config.yaml
targets: ["main land cover"]
expert_mlp_ratio: 1
loss: "cross_entropy"
Rows from block 4 of a small image classifier, named by matrix and row number. Rows with one number belong to one neuron. Each number is 500 + 25 x the weight over its row's rms, rounded and kept within 0 to 999. All counts start at 0. Numbers have three digits each.
Before each neuron's rows are labels from the 100 images, of 14848, where the neuron reaches its highest value: "lies over" is the class under the peak. Only what is clearly more common there than usual is listed. The data: Sentinel-2 satellite tiles (TerraMesh).
# fc1: MLP up (model.blocks.4.mlp.fc1.weight, 320x160), inputs 0-159
# fc2: MLP down (model.blocks.4.mlp.fc2.weight, 160x320, transposed), outputs 0-159

lies over: water
fc1.124:497531515506512483517537536498478489489491494514500520523497530489501455575533501492538471489478539534502472487492494507495494497474502442501529500487478560522491486480510525544442467496496520532511505459467461508469461515446492530483510464475490497503547503477520502494473514513486507480463488557470495505567505501515498495521526479495481492516463481475525513487501482493494466471507485509537488484484520488547485481504455488461455515463449481545501504490520495478502506514465476
fc2.124:513481490479500554500485487488521501518532510482453502505500482499493491520518513496486531476477480483487503485515480525562490483482450523480521502529509491472522505523526463466523534465537530472518516495463502502464502519492497518527488529552475535487518517460461532463488528483509455503499460522441490511475476534479482498475535474517495545465503504541555489522456502504450506500488523482521511524527535503507487529532451480492549480481502444500460505507519516528503487511536505

lies over: snow or ice
fc1.303:515512442484521477523494499484444512549507513518516483523500501506542494524530498474546495480493515512460503491488511528514526496488530480479459490515491531499547483496510470535496504496504513517493539478528500519522485547485477532528482472476492520500488432499520513505490486518462569487478500497543496465516511501511482539494499524495471506535524496496526459459523504484500479484537518520461543492485544495498493529480461493537476548539461478558501498511489534498446486529472474
fc2.303:544481503492498480544496503496500506538487494499441521490500504515495505508503484519524538503482475486486464490477491462511496517534509505482480515513470493528449515453501470489516519517488529523494539489513528511473518510520506518470461496556473515522502485545456493531479533553488477514525509405494499486432527514473507475485528495462480502497490528500500505486491478560476512506486499513520484483503495476494474514546460483501476535500551489510489473485507504460534504464530557

lies over: rangeland
fc1.216:520479485462489472514512546484480496510484528532493511499464517502515487546502480430500484497452486510535457452508516507495473498517528514478470507500481493483517467498512513538510530593524492526560483481508485494525488523507467499534465478480465554497541487506478502523503497494472543447471492525511507440472537474489512506477486491488503499481528500472475512509470491481556515486507492489482508480497505521472475493492474501480463481488478482547466519503484522460492503512509541
fc2.216:543485493530545496487445494503489510550494479520482489508521476538487496484553493522522524516479519439481513511481479455492543485535535510474497491504565476497482499493501518535485503489489488519435496482496534480489491511504494528462533484468501526534491513550470515505528514503498492533507493495483487517443468493505487474448476547494509504472508497493522508513475497522490462512478490549450523537520495519503499507514485473531476537430486534525470505477512511492532531483484485

lies over: crops
fc1.60:499505470471579456499469509484481525489466502499496474512476514520522482506514553486478440504490469499491509472491518521534474487462560533469535477508473543490531479488491474503465498509499507545521499498504509540505496457489516497454502519484527489489495516522561508511507493527549529468516506499481490539510513500485533517498494475491505480507490502535508490474486487549526467483521554451536473459491480480493508514473503528493494512491555503533498483488516496451516509548470476
fc2.60:516492529506473505525530509487492475453518526546508467484506529535505489467514504507473474490490459490509506488552489463515512517528495499512468489454538518532511501485494509523561499501534477499431510526480485514505495508524521518448453463490494481517501476551519509474447500489475508554503449495541485466491540509506495487491477483485491474482494511512477516490521502529505509515488495546462485508496513501525477459523519471528491479541541511509472447480504550499524525450521521

lies over: trees
fc1.298:455490495485461488546510518496476575526507509508506494505462493482532471530527516480555487501484547484503491462512476511508500495507497484469546499487483490520525479486485500515510530553525505525541486487502541474478479557493474461480460448464486509505506476476523469508480492498469529490434530535502503493510503499485488505518486475503503495490505469473506485490531458436476493495527485520492475495465493514563496497498500498526462479550489471540496465523498476462496508506470529
fc2.298:546492516491487481563499509509484503504487489519453542524484511515517455513502469482539537500514517464457487464495519431514478515521515484526483524498517480540497467477468517551470504524509536518488508467489522493473481497522481496475473470504467519541533554491464496516476553504511504496499515479481478502457522498496477469534518517451501515499503501493557478511505476511495496509538459515528496503498501516490465541555463497534457531474499495514457495514505469517528495474492522

lies over: crops
fc1.91:421523483522498511501493474496505514526503496469514471487501479518497467513488468485511502457530534504504503501507461500532517500506505536519508527504508503507543506545510524509499522498498492481565485531492501472514505528446468480540521460521509547484468517486512470443506448486480534508483507524494484487492552488480465518508456470521496548503495518543543477519470501527515503487497517466563541475516505468484500500473520536503512497502507507467462509550457466480521490476477516
fc2.91:558421548457528528519519491487503474489488469515518521526488505547508516514498497532517508479475458503512512478490493477523469555487504468457527522521520505526498483483544500493515558456513498490491473493494505504555516440512548513492518492521504463484557501490479522509478541503511489542503481501476509490477494495459518515517540472484474505460498499493467519500523483506506508495503508437514461516504467474510528471566520491512491490506512481499493488491491469516482491499533463

lies over: crops
fc1.70:453517435482501467531500496465476517501526496509490532497514492490499477483506517461501453523514500514498486547523507523497528467506521528495554475498475497497495530509532518496466473518506506488500459517467501502474526494515452495506541530468550533474502516503503496408532488531533533483493454543504497526529488473509532489478504470512475535509516490523528490496536527466506508450513547462532509515543508512513486510494459549503520488528496501508516494526496509505508463547486498
fc2.70:545501497527506500506516498500493532512516487479498514483491467488513499524464500506490550510493462481523469518508505500520474530510472460490517502516517442520445488483461509463480512530507546493532485520489522537526523445524522486475540529517490472512535516525496526451502543563491490562509530494446497479505496454470520494529489502512550503492503469460525510497438477479488503505473474504513491511474484490440521519532483497546515503492473456501491518517514480510506515483537506

lies over: crops
fc1.158:495488494524490466486514501477469489512504506482487468509495487523488505518479484489509533526546470528499474515521502485505490502491526475508511505502473486553520467522469485517474469550542494508533496507537486495480439475533496501466477505456551473482517474492475479491496459498551480519484546558495518460489519469532527504517491500467496485469474527451491530499508448480555487513481524485511500493538503535460464518480460524507483498544465446555504502510507526527513482514524496
fc2.158:487521474550531510461426564537511495515520521494496490511506494540492503548513497485495510476506527452508477490470488477517506494505521479482515484482487536519476501552457493514496474497476530510493500471478557511518493515506489506522518487487504534489484466513507522528482462461486512525500555497443486522511432477477492466482542511493502483548513510467491532488484515471503462521509507480460489540509542503521499523465467497521503499484467477545489513549493524494471468515497481

lies over: water
fc1.249:510522456455482464491521527503438522497469488513508473512502529526473465524524523478507500481476515520486475528504544493488505502524527456524506522497473522539497506473503533555516493489477522534477520467456468534483464510478483470546490481463520528498515509541494511488516500488527548475504495527522509542526502474493529495500543472487456563514471487537496473450535514490493481503506487489499485523522498505520469510477425489518452515514474498537483517514511516514525501532495481
fc2.249:537477470473517572486508477473490530531514468509481502465514478533504507466515523502506537505492493480536516511494471539486453508495460532488511508517521461503487550490503484491492505474530548482513509497464503485495513491506500513491504478537496477504485486460457512451514534549482488491553485531453486499488477498500499491498472492519500518495546496495531480451522493503416539463495497482513513485502530536525475563541474503467502517495521467502515492538527459523522500510513496

lies over: trees
fc1.94:496520492501474508508485522479444546528468580512465488513500484476515473540505493451511509501503499496468496484481528509527522457503476486505502459500522481542478483514459522482500505554525500515506548512478466505484505551492447488483484509497473494556495522509538529480486485449491523514426471510541514489499490492519483497500482544493515511475531468468537507501562486476485500518517467512494501491492502524518476512496517503447489494500464474513492502529475465496533512487466519
fc2.94:551484547515494485449462507505482512500529505536488517539489461516483473510513536488505522523549480510508466487484526451479485521485504508506512492498457507531463498465489562513466511523511536529456485489515526463506447479502510530511500530457511471523504483498474484491515515487498545516519524491514478471516484498489515451518530513450501515491525524508541500515489514502511445502497478504478502558508446487475476475511483521536495462513462438540483495509513481486522484516527492

lies over: trees
fc1.59:499556518490490517491485527483466539483491493496517501475473462558508465488493510449519458456529502477526522520435521457488483513507519472497542521500524496506511494548477508505467503515520536524539472505486526499476484494476504452501474488482490481526488481482480523480513535509505499546496516574520499476490548485474506519524478492468529512495486482493548505488503504474487461499499499468511484482534541466491530509480470539500518482540543493494457486492471475442475501512524515
fc2.59:509458505498566537538522476520511519504459489525467457497491516487498503457540467530505553484517492490497483465530503513500483535489492500501484481532488509499522486474513501505566507449491471495464530476493512517522515508531514514474506452505478503501515468520511524521471502488488496456527454451492480486458485542516494497531489482496488536496494488497436482471491512533471565507477520526463513485498494519556477502525524487548480484486548532511519483488512544517508498485517505

lies over: rangeland
fc1.208:476473529508535466521566498448492473515496483520517512478478482497506480488481518485504527477539531545453486510557493467482488510549487466530536531497458486499461510509489479556472510530546508462504483507505487503455503483516508510473509492497480523466522529498514504498508482477470473530481514533524540501486547472486485486530531501492519499467473508497507520466500498532508434491533484530477517476492522462444482518492520475473493513542486521506496518503514488488459527452494492
fc2.208:517503496504504527490476499528507496514479525496524488517510507480493517470480528538488516518473479494537498456467490493530515508484490498526497496497512539523491486453508510505456494462513464501490509471451537498528449474493538534533529537511506447489488460500485488507531494521515511487523536500491527506535442497475480521480512509518479516515486466482465485520507582439504487475491518498422487561501456515515534479489463527548500494516457497519492490513505502543502466499513507

lies over: rangeland
fc1.30:472510517511477480479533480462524509522509517471476483477569489523525497505461526534537479494496516501484499494549498514477487453490526482521553472496505481501496487518513527515483535528490522484514509522494473461513496515497516512477497488460531523487465533509518513482485519497496456523452539477514516481515469501478504494525518499509483488480488524490516506455482486508565501477531541442524511511488508475530478482501506491466535490470503435503445483561509474460453522512514545
fc2.30:502474486580523523487493504472516509477460482476537502505445455468487483523506499505505525495545498489515501469490525515471474492518479545496495512502517484464488461500456501466555483494482518486473527487536544510509487455497536508570485535543486495476512492534460504537518502497523492463519518498468493491516463499471466498495500518560490493496505497500505504511497513481492491536512526544483481506527461505501532552485524532527493451457492517537495497481496530464536484516487496

lies over: built area
fc1.153:458517511547527527487470514489515528472525516499545493527473475510516458495474509493500496507486512520525511493537449531483500502478514557508534489477449504498494479531485510477523484503516509514520476513525471457475515519484507522494462487481468554479507464511584467461439525508478516512507539516488479475510499505502467437555552478500472471501500478504548487523485481486520511497510506493514506521481516485502510451509483478515479509513441485499488534499505506482479495491479539
fc2.153:502503495550522490519498465486497512490450514467519518504468489518475517464514448493480509510479469456507538476511496449503515523484511474522485480534551511512499482493461501481488520483459491494492489438480548528548519452521497453514487472482521470512495494518537522532550515522486547520514484488466491502507488508532493543487481520501503505524540497508459514483463544511453518525495495551476478489531517501509500482512505535573502501505519542498517481461479478519524490512484505

lies over: water
fc1.293:470549505462490514501509517491456553484474521489506516509475517522546448530480542477499481483548505515533548511529504499511454505497527445468516487496488481519503527538465480509504515543524519504516495509503440546495490513486507482466513514488494510547508476511541490469503545482494513524494485479450488454535483495479523500518501505469490564483535467491497480500499471509529500512503505475516514469492501506484503526470488506446451459486510492502476491476512520478518522551532471
fc2.293:486492501478519444533509487483478496442481535508510523502474505492531482503490463481508531492465481487487546509552534489502516509496523514463494499528543494477522500460511478515537536511527427549488522494501491501499523491534505456493490474478516502488502525492506476502486492502492548533471439479516521499491588550499525515542517475501501520480516478527503500510479484521518538543512487544539459485467490511504489471483511497511478471513517481499521456456499498497488512469477477

lies over: snow or ice
fc1.130:449552528497539492521461504527500508495521455456518455505495507507491470483499467479516518468514512534475499487467471485512515522475516513519474490536498497498513493551481514454489511513510519518505505502465513514530501513531464493502517470504505537527487455499515497502550489502495491468498534505481470509497549506514481554450479456528512532496504466540554414488543512461524495515485549488483515510497510537499529512466494518502504503467513487454483489520514528461486480509493519
fc2.130:545484513485512545501534502476518453508510457505495498511509517485479510512540475483517504449489485516502486443525481512511497535497509489495525560487514459503494490537511536506493533471491529468500494479494499522514526475491531486505478480550486507486502527442517500490462530502525466509470460479451499502466536513481479493537489470487471529481509501528498496534516494504510538495475503479544521518482531457484514494539541496507505521572481483463474549498456453510493468482534512

lies over: rangeland
fc1.271:463516449495453514516484531509487540504519491493505493492516470517513496513464537458484504458522473467499507513513492520468481493484539469517520485494492496520541520553486519500499534541460530472507513524450505506510487499509491490510495416498503512499519507493512532480516485477537490535478505509488542507504545521494475488510496461471525542439506506506537491469541524496514506523496492467485558524535541504500555504485484540479529517511497508459520510532486474494457460484522527
fc2.271:497479474460513533466472471515516481494481455530491463508522481503487527487537466498504499469551490483542505512492478530474479501498521485513484543511506497488512507521535524484553527427478507466497503493492518509527490491483522509531438460484504513471491471499502539535490519468520509494484463490514507547434486544511471506490451456508487500499488492524442512503530526533513492449515507497506517513548515500493499499502555500525536543512529505486503512476474506502528446503505506

lies over: snow or ice
fc1.154:457539450522524482493503497516496516495440514486533463510479482528480521515475456458540510492496527542459541528506485490529518470534509509528476506509472515501519535494500495469500510505443477497553478495508505495535490519516501529542475467414550527536495492486509529479491470536468508508451467502488529515501537457504499486495474506525508485490480482518516515501507507470488505511498554534463530538512514502497513494474513523515502485467499505489536515462468515500498466475472511
fc2.154:552476563460517535547548487469483487494522485527505475498490486492508487460531525510537493509493503485510505476460518494455488519461519519498537528506518490512521489479494515512486551512495456499481507453522523523498506493481518519468515457560466474492472503461521448523497539512513522449513503492524493503480491537482530467527540511482449484470541498525459489493481478537476515511515503510528505481449480458505506489516504506533495534521504527485485512524492481482496541488482461

lies over: trees
fc1.134:515523506511497466498510553485515548557476531513477476517517497518524490505532499464533517524504493513507465474487484521535465492502490498472538478525501506504541475521432525518505527555535499497525504498516548498483518522485490501504481477456490522501493488476540472460514504491484495480450524519468482448529502513471493519516507503487546484502505516505529539552476415530501493531522502506508492482510491486523498474513492438478485449495500458518489541514489505486458508491520496
fc2.134:492505473534505480504460513503501536491516505509498510547471465525543465530520474509515512508520503477499497498477483456509528485559514501490501515494558503479503461522482517531480516501521510508436428470490509498462472480549504476510518499470510523516491528508439517483512535478507521559486533491452495503484495487506471473473474480486519532483475481488547502502481497514504467510462542546475521493515516485517478504487501520542486508452495498537438511535495502492531501545493490

lies over: crops
fc1.24:489481502502489476507499537512485524499477515506491499488482531509535476507517530427497503473501464515461470494493505529508524535501564514478558511487517471502515475496485516486459541523505539482539502537430515521491474490509472478525532518487471540512538496496499485498512469515559548508508475532514507502491545509483545517538456459490494527503528501482497492488547482472547459515532497466496478520484499492520507530507493528481528501473510450477517503528457482496497472500514475
fc2.24:487480538556554541502486474527481503519488441505473505477494496530489484503501446520475540486539487472545539517511459463510457509546455481480509463532529482474462497507493525496503508476498513497519483496472524492523473512510508504501514468463480508516520521501510504487547535512515502499514554515484497499467487484508505567497408479546512488482464483479489508494492488515473489488464488491503529470516491506498501502515521498510531525503540517524506487543502501489516446530514509

lies over: snow or ice
fc1.283:510470498488503492534511510494477533509497509511506474491492498500484486521495526489480460505500483517485456523492531475490462493529550505527512497466470504494528486528519509488490514523500499503539493518463516551478471521482459494517495465470466524495527544498494501481466490500451492461474491511487492512498484511513553565425472460534503519531501514522495485489542501499528497527508507492563511487488534498545531481496458521437466523445466489507452487538483526509500484547498510
fc2.283:544498509523506530507493486505550437523512451496537484509519489496461529484500522523520509482474517505513480511505480566509494491493463485528483508491476511490465506456503516460455496472456481480471532467512533501529464509462482516532504519539510501477506494494518532496504490538518450462517492486485495492497496527498471472508516496558511493490459496524478521516470528444477484485519525530479535522515513524473525508515508488551559513527459537471495497439490509502474513487501530

lies over: trees
fc1.137:468476477459488505485529536503477473501510540531499458486474505459492509477527543492450454507490527505475515483517505551517497462465507478502499484501459484523552503488480466516517522489501561467495525509448531513488515537490528502510455483446470549518480514491537489450499484506526549511475513498519533540538526491487501494504549487497462525498513521468506504488534511499508521481502515442496484491479478510519457531471503498516511507472472481513518511542479480454501509493511482
fc2.137:530448520472494544468517472492517497553503452529501515529498509476481546474488532538525537481484508476516470513484490495490523513510479477500485484541485479495489528467542507485522508438515494481504514431491502464507500521542516508502512510514470487490507536498471493509511514524482511472526485486550474556476498498538521519487493476475496477492532514481480519494503534519445501465479488497510531488482478469520488483580518474448507519508502474475558501514491489494541496486479470

lies over: bare ground
fc1.34:475612487505497503571495519516493505488533507474511491485520485468495475484504505502485492514510550493528484517512502512496502480497520517489484481446496545485489468522491500488490490524523488554533516522510525498459519522534492467505500526500481538494467482539515458461491507483492476533511485513517528487511530474547483477482527491545496526493523499519509472481456510560524475523510570497507529517506513469491462476501483470499474505505461513472536524476518510516489476535497527
fc2.34:488508514526564558501446487482502503509519493454509515450525487520483502479484473508482483498516476470517490471537506490497474516537486483491505494521495456474461508544505509468490447485483532483535476542498509465534505482487521467511522515519494528532533517490492503506495518547473475544497567521455468473516487462462520482508453504569525517498491515512533494537460469491499539505492512503513526495504503454470538500488493520519512488484485522457486510521497493490465486498519513

lies over: crops
fc1.165:500519487451471453536526507501507534503538528498510473502493500459513473509480515431507455506505496502523468490495475512521516523480531490512523500479523487534546432530512499504485492528469470512513521572455493516486481522486476498505490496494524481481468479541528524445502473473491459490503472475478509473527533502472557521479522523523482499474499480496519475502504544488544503532508544484537490461497493499551516521505493505446481488505482487491501490515474524541498509532482515
fc2.165:516512475519506545451464453504501479462463470500523490496518512517497488497481505496472498504524491488503510537502513498421503487490497509546503482473506481471512500500481532470531478477518532501486492498523477514535470483483503473475464507528527475536494484498484569517531525516515492529479499518515496511515468492498475435457438491510527519516476478518491498526488485522482503466514539564491510533535555519453518512502536510544511502471523544470477505485502481502492460478534495

lies over: bare ground
fc1.128:433606512553479470465500498496497498521498532477504535479488518500516527494474501510523502550513566519476514529521490480487523503497523517508517472495490488492474469482492495510491514541485509510510484484535454509478507539490474478521537514452476553488516490503525470453498495456483490480469539495504526498488531507468471459499507512514530507458466500480529513507500437512528519514529506503480483503513504493522473480493523508483469503488497496523515547476526464495489506544489479
fc2.128:492535553502514522526518434473474523435492516459552519517477465449522484462497478505507490538490457447540527505484493487480494505478472485510497483503546504508480488513517536478500483492466485483504481511488514482519518445489529463527504483514464488508478526501505496498532512494501522510499509497513507469515525482460501570486461529537539504490535478507463468489481537520464532491468533535531514492506473508502540486488515528536508504510502546469501490537501484519510499489486534

lies over: trees
fc1.21:497506538515504526506567477464516498469511521527447509493505514515481480503516517482472489532573476513538512485526500511484540487510512489546516499454477520507502539481479490573498502518518511525507508526461515510485458524514526537493468482501513500501519515551511439485482479480482517499530521488509500512512479497538530501522555487466457527459524503513517478538504501491524480527506513465503532468479504500563496490484510476528470478524472528520506480555475508508504470502516520
fc2.21:556470487504474500501513494495498431518490467509533506512493528481494531511510495526528497496507514480488512507516577484468502493526499505529451519499509494510505476465522551541465505448492526498445548429536471502529511518502505507516483482499493501506487475473498500514518514489487488444488465452545483526497496491506467484460492530465504511491529512524481502495522547490488540465536486549459505495512480501493471521563498496471479532534487473505487496509502477528502524505493480

lies over: rangeland
fc1.297:468502512504512497519498521505500500534514506482514488496498526564509493507497477497504473514514555529469465495480522506543497500541536471517539493490456544481470470525529516550450476474544493511497493535500472481511456520474443542533491483491531511514504494461522491491526470494524505507467540510507509503512513475517512483520494497511478490520477522486526480452476476502517482513523481467496503499517459491461471495509455534477482543484433520541482499497524520473436522522462510
fc2.297:508512515487497535504476455533542457520521491473514476511514490466498528513514495476513526527524493517496489508517467537480508454492474533551493502471516526454492496457507483498543478483507455529526518496505480475496478508454542529494483527495504500466528472509484514531432481548509491479509554504539499543514434486507485519463481495514471479503485477535454522481476542531480512479511500499507500515480477512518542502484519504497474526504481504505502460483522515568459482485477515

lies over: built area
fc1.306:458508486468497480481490504513490509514504526533532468523502515482515475509482522500507491459491461497500454471505511507562512527489487446494490468500510554569508434480524483480430493503487457515510517479485497486505507477479514523523501507506489490512519475543537461484459488481487481521503509540489499469519533519488508530542540473485496520477510480522519473561521496472568505509507505482539496501508485498518541467491472534510493449514463493509465476519492518524498485529478505
fc2.306:511521480516521557504494481563523489481526468502504473482525547481487508505478517544457457528493514488495506530513531527451531492542489485512483490455471457455487519533523529489550466455529522471462476501500455503544499532464507475487488478505485496507462464472510487521487479491509481471498505493524506542505470453530484500481478488507534483544469486507442498523500508547469494491494536548484502498477517484508491496477519506488494506496534551487485504548505513494489519488500512

lies over: crops
fc1.226:457485489481524520476540502501514536445485469499481462509491488492533503470523504500529478480474482506503486502516508536517512455462505560488554483501468489524523509504486512462494501504489489488539469495474487456488499532486510539498505506511454511538464456469566498492491488450509539515488531515500516514537512542519494464511471490541455492479556515488525510488505505505496469480482512496490508514484518485594474476493491471495497504501449487508519466502512500502530514461514524
fc2.226:509486483505499479479473472452502469518471489520473525515501511520504523510473452484521519485499485522502504486484517461510497508518513496499540526570523500449542462500503486495510534478501492499501464466523495498507510456513519479484494499464530472459555580477451505533527529497523522492506478521510488552491529541497520486507481468445490517531495511499538493516500477546520466475509507502538503490568487481476490491532507516526496490488508509501474547451478470504500496497532461

lies over: bare ground
fc1.122:503504493496489499490490534485478489473492535473491499456484494490527458547504539471508488512506508553508514476554515486512513518530516506443531487502528485523517500531456490527473504547520543516490540530525508508510499547514515526476475475516479512513503471484522493461497540516467492539490508459501501452512481489458518519528523499482479515474508491504491470516489433533536501532524492496521544445472510503489492526483482472446494483512515505485451528569507503464466506512514496
fc2.122:520475477470519457502495504492476506478443495476519506482487495509530511478524500497492537486440474467506531508532567457444488498512515504463496503558529481464508495475499477501487545515476504506473491464537508486536509505487506493489539488462531524532499529502480458507543504520525515513515478497487523488496568517492494495507501522515568500506499494531524508531482496491521501531506516555501477517496483486485488467477520511488512492481514498543487473428506523447466518516476466

lies over: built area
fc1.45:458547495501517456488497529480506521503503522495490437507486495494512453501520521479533511480520548544528486508523511553453507497513499537527485475464505495505546461517478546481501483522502487497557511509509476477491484520494484484535492454510459510496509497502546475498477468482507510439510531515475478505528531531488484490475493474543497504498505501520538456491530480540499527517501504500510529496506495499521539463425528508471538518510505483513489485480534522463477458485534511
fc2.45:522496504519549485537508492449504459499477502480507502482480502502494540489499442511510550494482471463496520503494502485485479486503474446457510512519481487502487486476462490499563495481508545524514497490505563544538509478483543518529459496483523497495490504497505484542492498514542502499466511507531519525465516509474485512537482527495514488503425499516480496528499504479467506500475480520492501472460496490482521522536537525584478530542495494497491496501485479491531499431501508

lies over: snow or ice
fc1.166:504520507491478456508505510483482510522523506487496486506504496502500492496494529475559500482503497537501492508499474503498462507511522420466523511492467508512473484499480479545444536479527515529516507501497530531497488495468487553521503458518520500518508471493469514479526471498497486530470513518465540508504508445474516489499527465470477513476522538469518473451508533496542488531513508455449497459558476533476498538520502509517518540491427475505539517542511502506493471489522496
fc2.166:525489485521504507471462522518490494552471439502490464499508516521446542509494474531476474478520507516512512535493507515516498498520496512505483507493497498490468503487487456521486528509503496514524500476483462527497456513478479441517511462482533458531460504533475511492518509535525517502495474489520503524511466485503477524490442499503544502525469476495488536471549531497541534450520520498489476473472515496485493545461511531417505544541537484522488504506482510510487500525525479

lies over: rangeland
fc1.88:448492488521533502500466526495485526536498516448491461488507476500471511544520498456514523510458484533550472477498486497484520503507495509480483493468480552486505492512434498451527485534443492507544524530457520492489494532476506508531485499517521482492482541518530490473440458467493465522503527505450501532496500499496511550500500490505547506472538512530512492512512477512543498485470491435530525495496540499492537521477519460517511509480486507476514516504491521510479492521508508
fc2.88:489491473539501523481535478504501471455511457504503505499510466553472469471471523533449491513510504476473508504542514511483474501522518461491508527505518452484535511526527527482526517466523494484504475495504450498519507498479499522518497478513509489480527504476488528516492558447505473520465503539515537510487509459510482449447518485509493459478515502494452521484527498494471484495534535479442498554523550528488499465490510540474531503516520532520527508535510473465505487496499516

lies over: snow or ice
fc1.23:452529519534550496480503495553482511494469496457519509517473470469533451522461489502519493520524525522496509483517519529497471493489506520527508467478504503494536518516499468475540489515507467503495505503504489475515499505484496509508483463441500574506489522515520517495485463482466504461440510501490488496548524530513503484487501483514513520522504464502555431492493520503516494526483517522539526535506516551502545508447499466501536513539461493528510506520510522475532461518503486
fc2.23:535494527509516490535490509452488454479499479510486485485523525513456526513532443495531523469472481500530492488487506500493489505510499465481523539461518518509480480491473516501501531488507531512499489495513553529515461482454538476518456459512527505528495500484542494529482490517519521516484531495469546524463550507501484484472487505490500512465437500507512493513501479497565521494492496496505509475460536443509515512510513529520466536554483516474493480499489483519464511433532530

lies over: bare ground
fc1.289:489527497497476517476495497496438535488473517510518465525484512500570461487484508507516489526529511510465554479521505452530513497490527487460516516523499482478547507551476487520492530553478464514477469515524473495488522525510504529477500487456509522512499501479537504444492550518505531520475512534483455476472525474527486517497493506534525509521520486521521467484538440551495514510514513487523484479488495508513482505481480497448458508470524488524482537508505471460502513496483471
fc2.289:509491491449481476525490471473495488481483510526515515526491525491488484526526464504477463496493503522500545491574515519498517499465519493509481511513551520503501504482518522535507517470487443519461540485496447521527504509509507476444450475468506505518491538477510494504476486453478537494509432506499504487518545515514464514512484471475502542451503500525507498535488530523540541513509491532523511496524501526501478460496562497518498532540547502486484476466458514497508483515497496

lies over: snow or ice
fc1.107:525467518484489451529536509477528476495514503512489526514529535491494485494481453453454481491473492492468465474520498466524480506485530501507511485488495488491495504503473549509514498511459532483486537497480508514489522491461497501497519485430488505462488506427524504530519474560476489520540481509506562491487499520522482540525486531499492484524544524473498463459470503508489532513539531493523523484512534507525535489478511472477482469537487486523523532512519481475529527539479467
fc2.107:497531514525507547496437490550479516466521468482535474498510467504542496526521514486517539503509459471538508486456505489492548512509524515502504508476561531517497498498506535500470465508487511475509472463482522485516442494552460493459508513515494504537483476519452493508496499500524484509558551490465496501499510502484490478458496495542509514450534520512517526470481499520474469523485506496507496516530457491527475511512498487517510469447505527498464455484506508502484491499446509

lies over: snow or ice
fc1.92:446538496526495495502466497472489518441478524512515482520479505501498450556501490466505503466507513528513550506506508524521505472528483512531522507481501515496532497519498507525503481496491490547481492508476476476505454541484488472507488480494509541510488500506515500486445517453518500475461504531476544520510517482493496511514489439494483491517516460532537469501516533539488510467520505518506526481533525438481540494471461524521505519511438529521480474515498525498552455498484543
fc2.92:507539492524460514473471492502511510498516518511450511484522457508502490539513500538492557513483486478526468520467516514492456532545496463502486509510523502497466487515466484552491541480520556499470485513485542525479474535479562489534496501518500489488521470486502485484483508501508487486485537496451520493511464503483486523454494498491447514506442503484521482467483465494542464475498481496507531529523489509494482561506488529515455517480464504528489537535551484484478492519501515

lies over: crops
fc1.152:485484476509533475524542552488484513504505498513455468499497484521499515492506495490478531490511471556481464510516486506520522471470556508535472511508458484438546503515531501506469490517530513496547538501522488524474451568489476529523514506483485519478532526472571485516518516509515504487494473528486496487530472498495534536500483505467490505527535492502497515477526461501545487527514526534527496499514524545463498529512495491455486475492472513501488508522492495493488498530531437
fc2.152:506497486535519504483410513529483515527541478468526491521503467526510497509535482503495530481491510482513509481431476505536511501496518483494473471469484524527439506513485502444466473508465503509481476509488541475511499494530469517474518537549467512505495491562487549523497523483495475514547550483461480495510452514487509491477511522521515483485502514499516514486487525501445481489497505461488492519510489483459494500510478462577507497470510523510516494519524525498486493495513530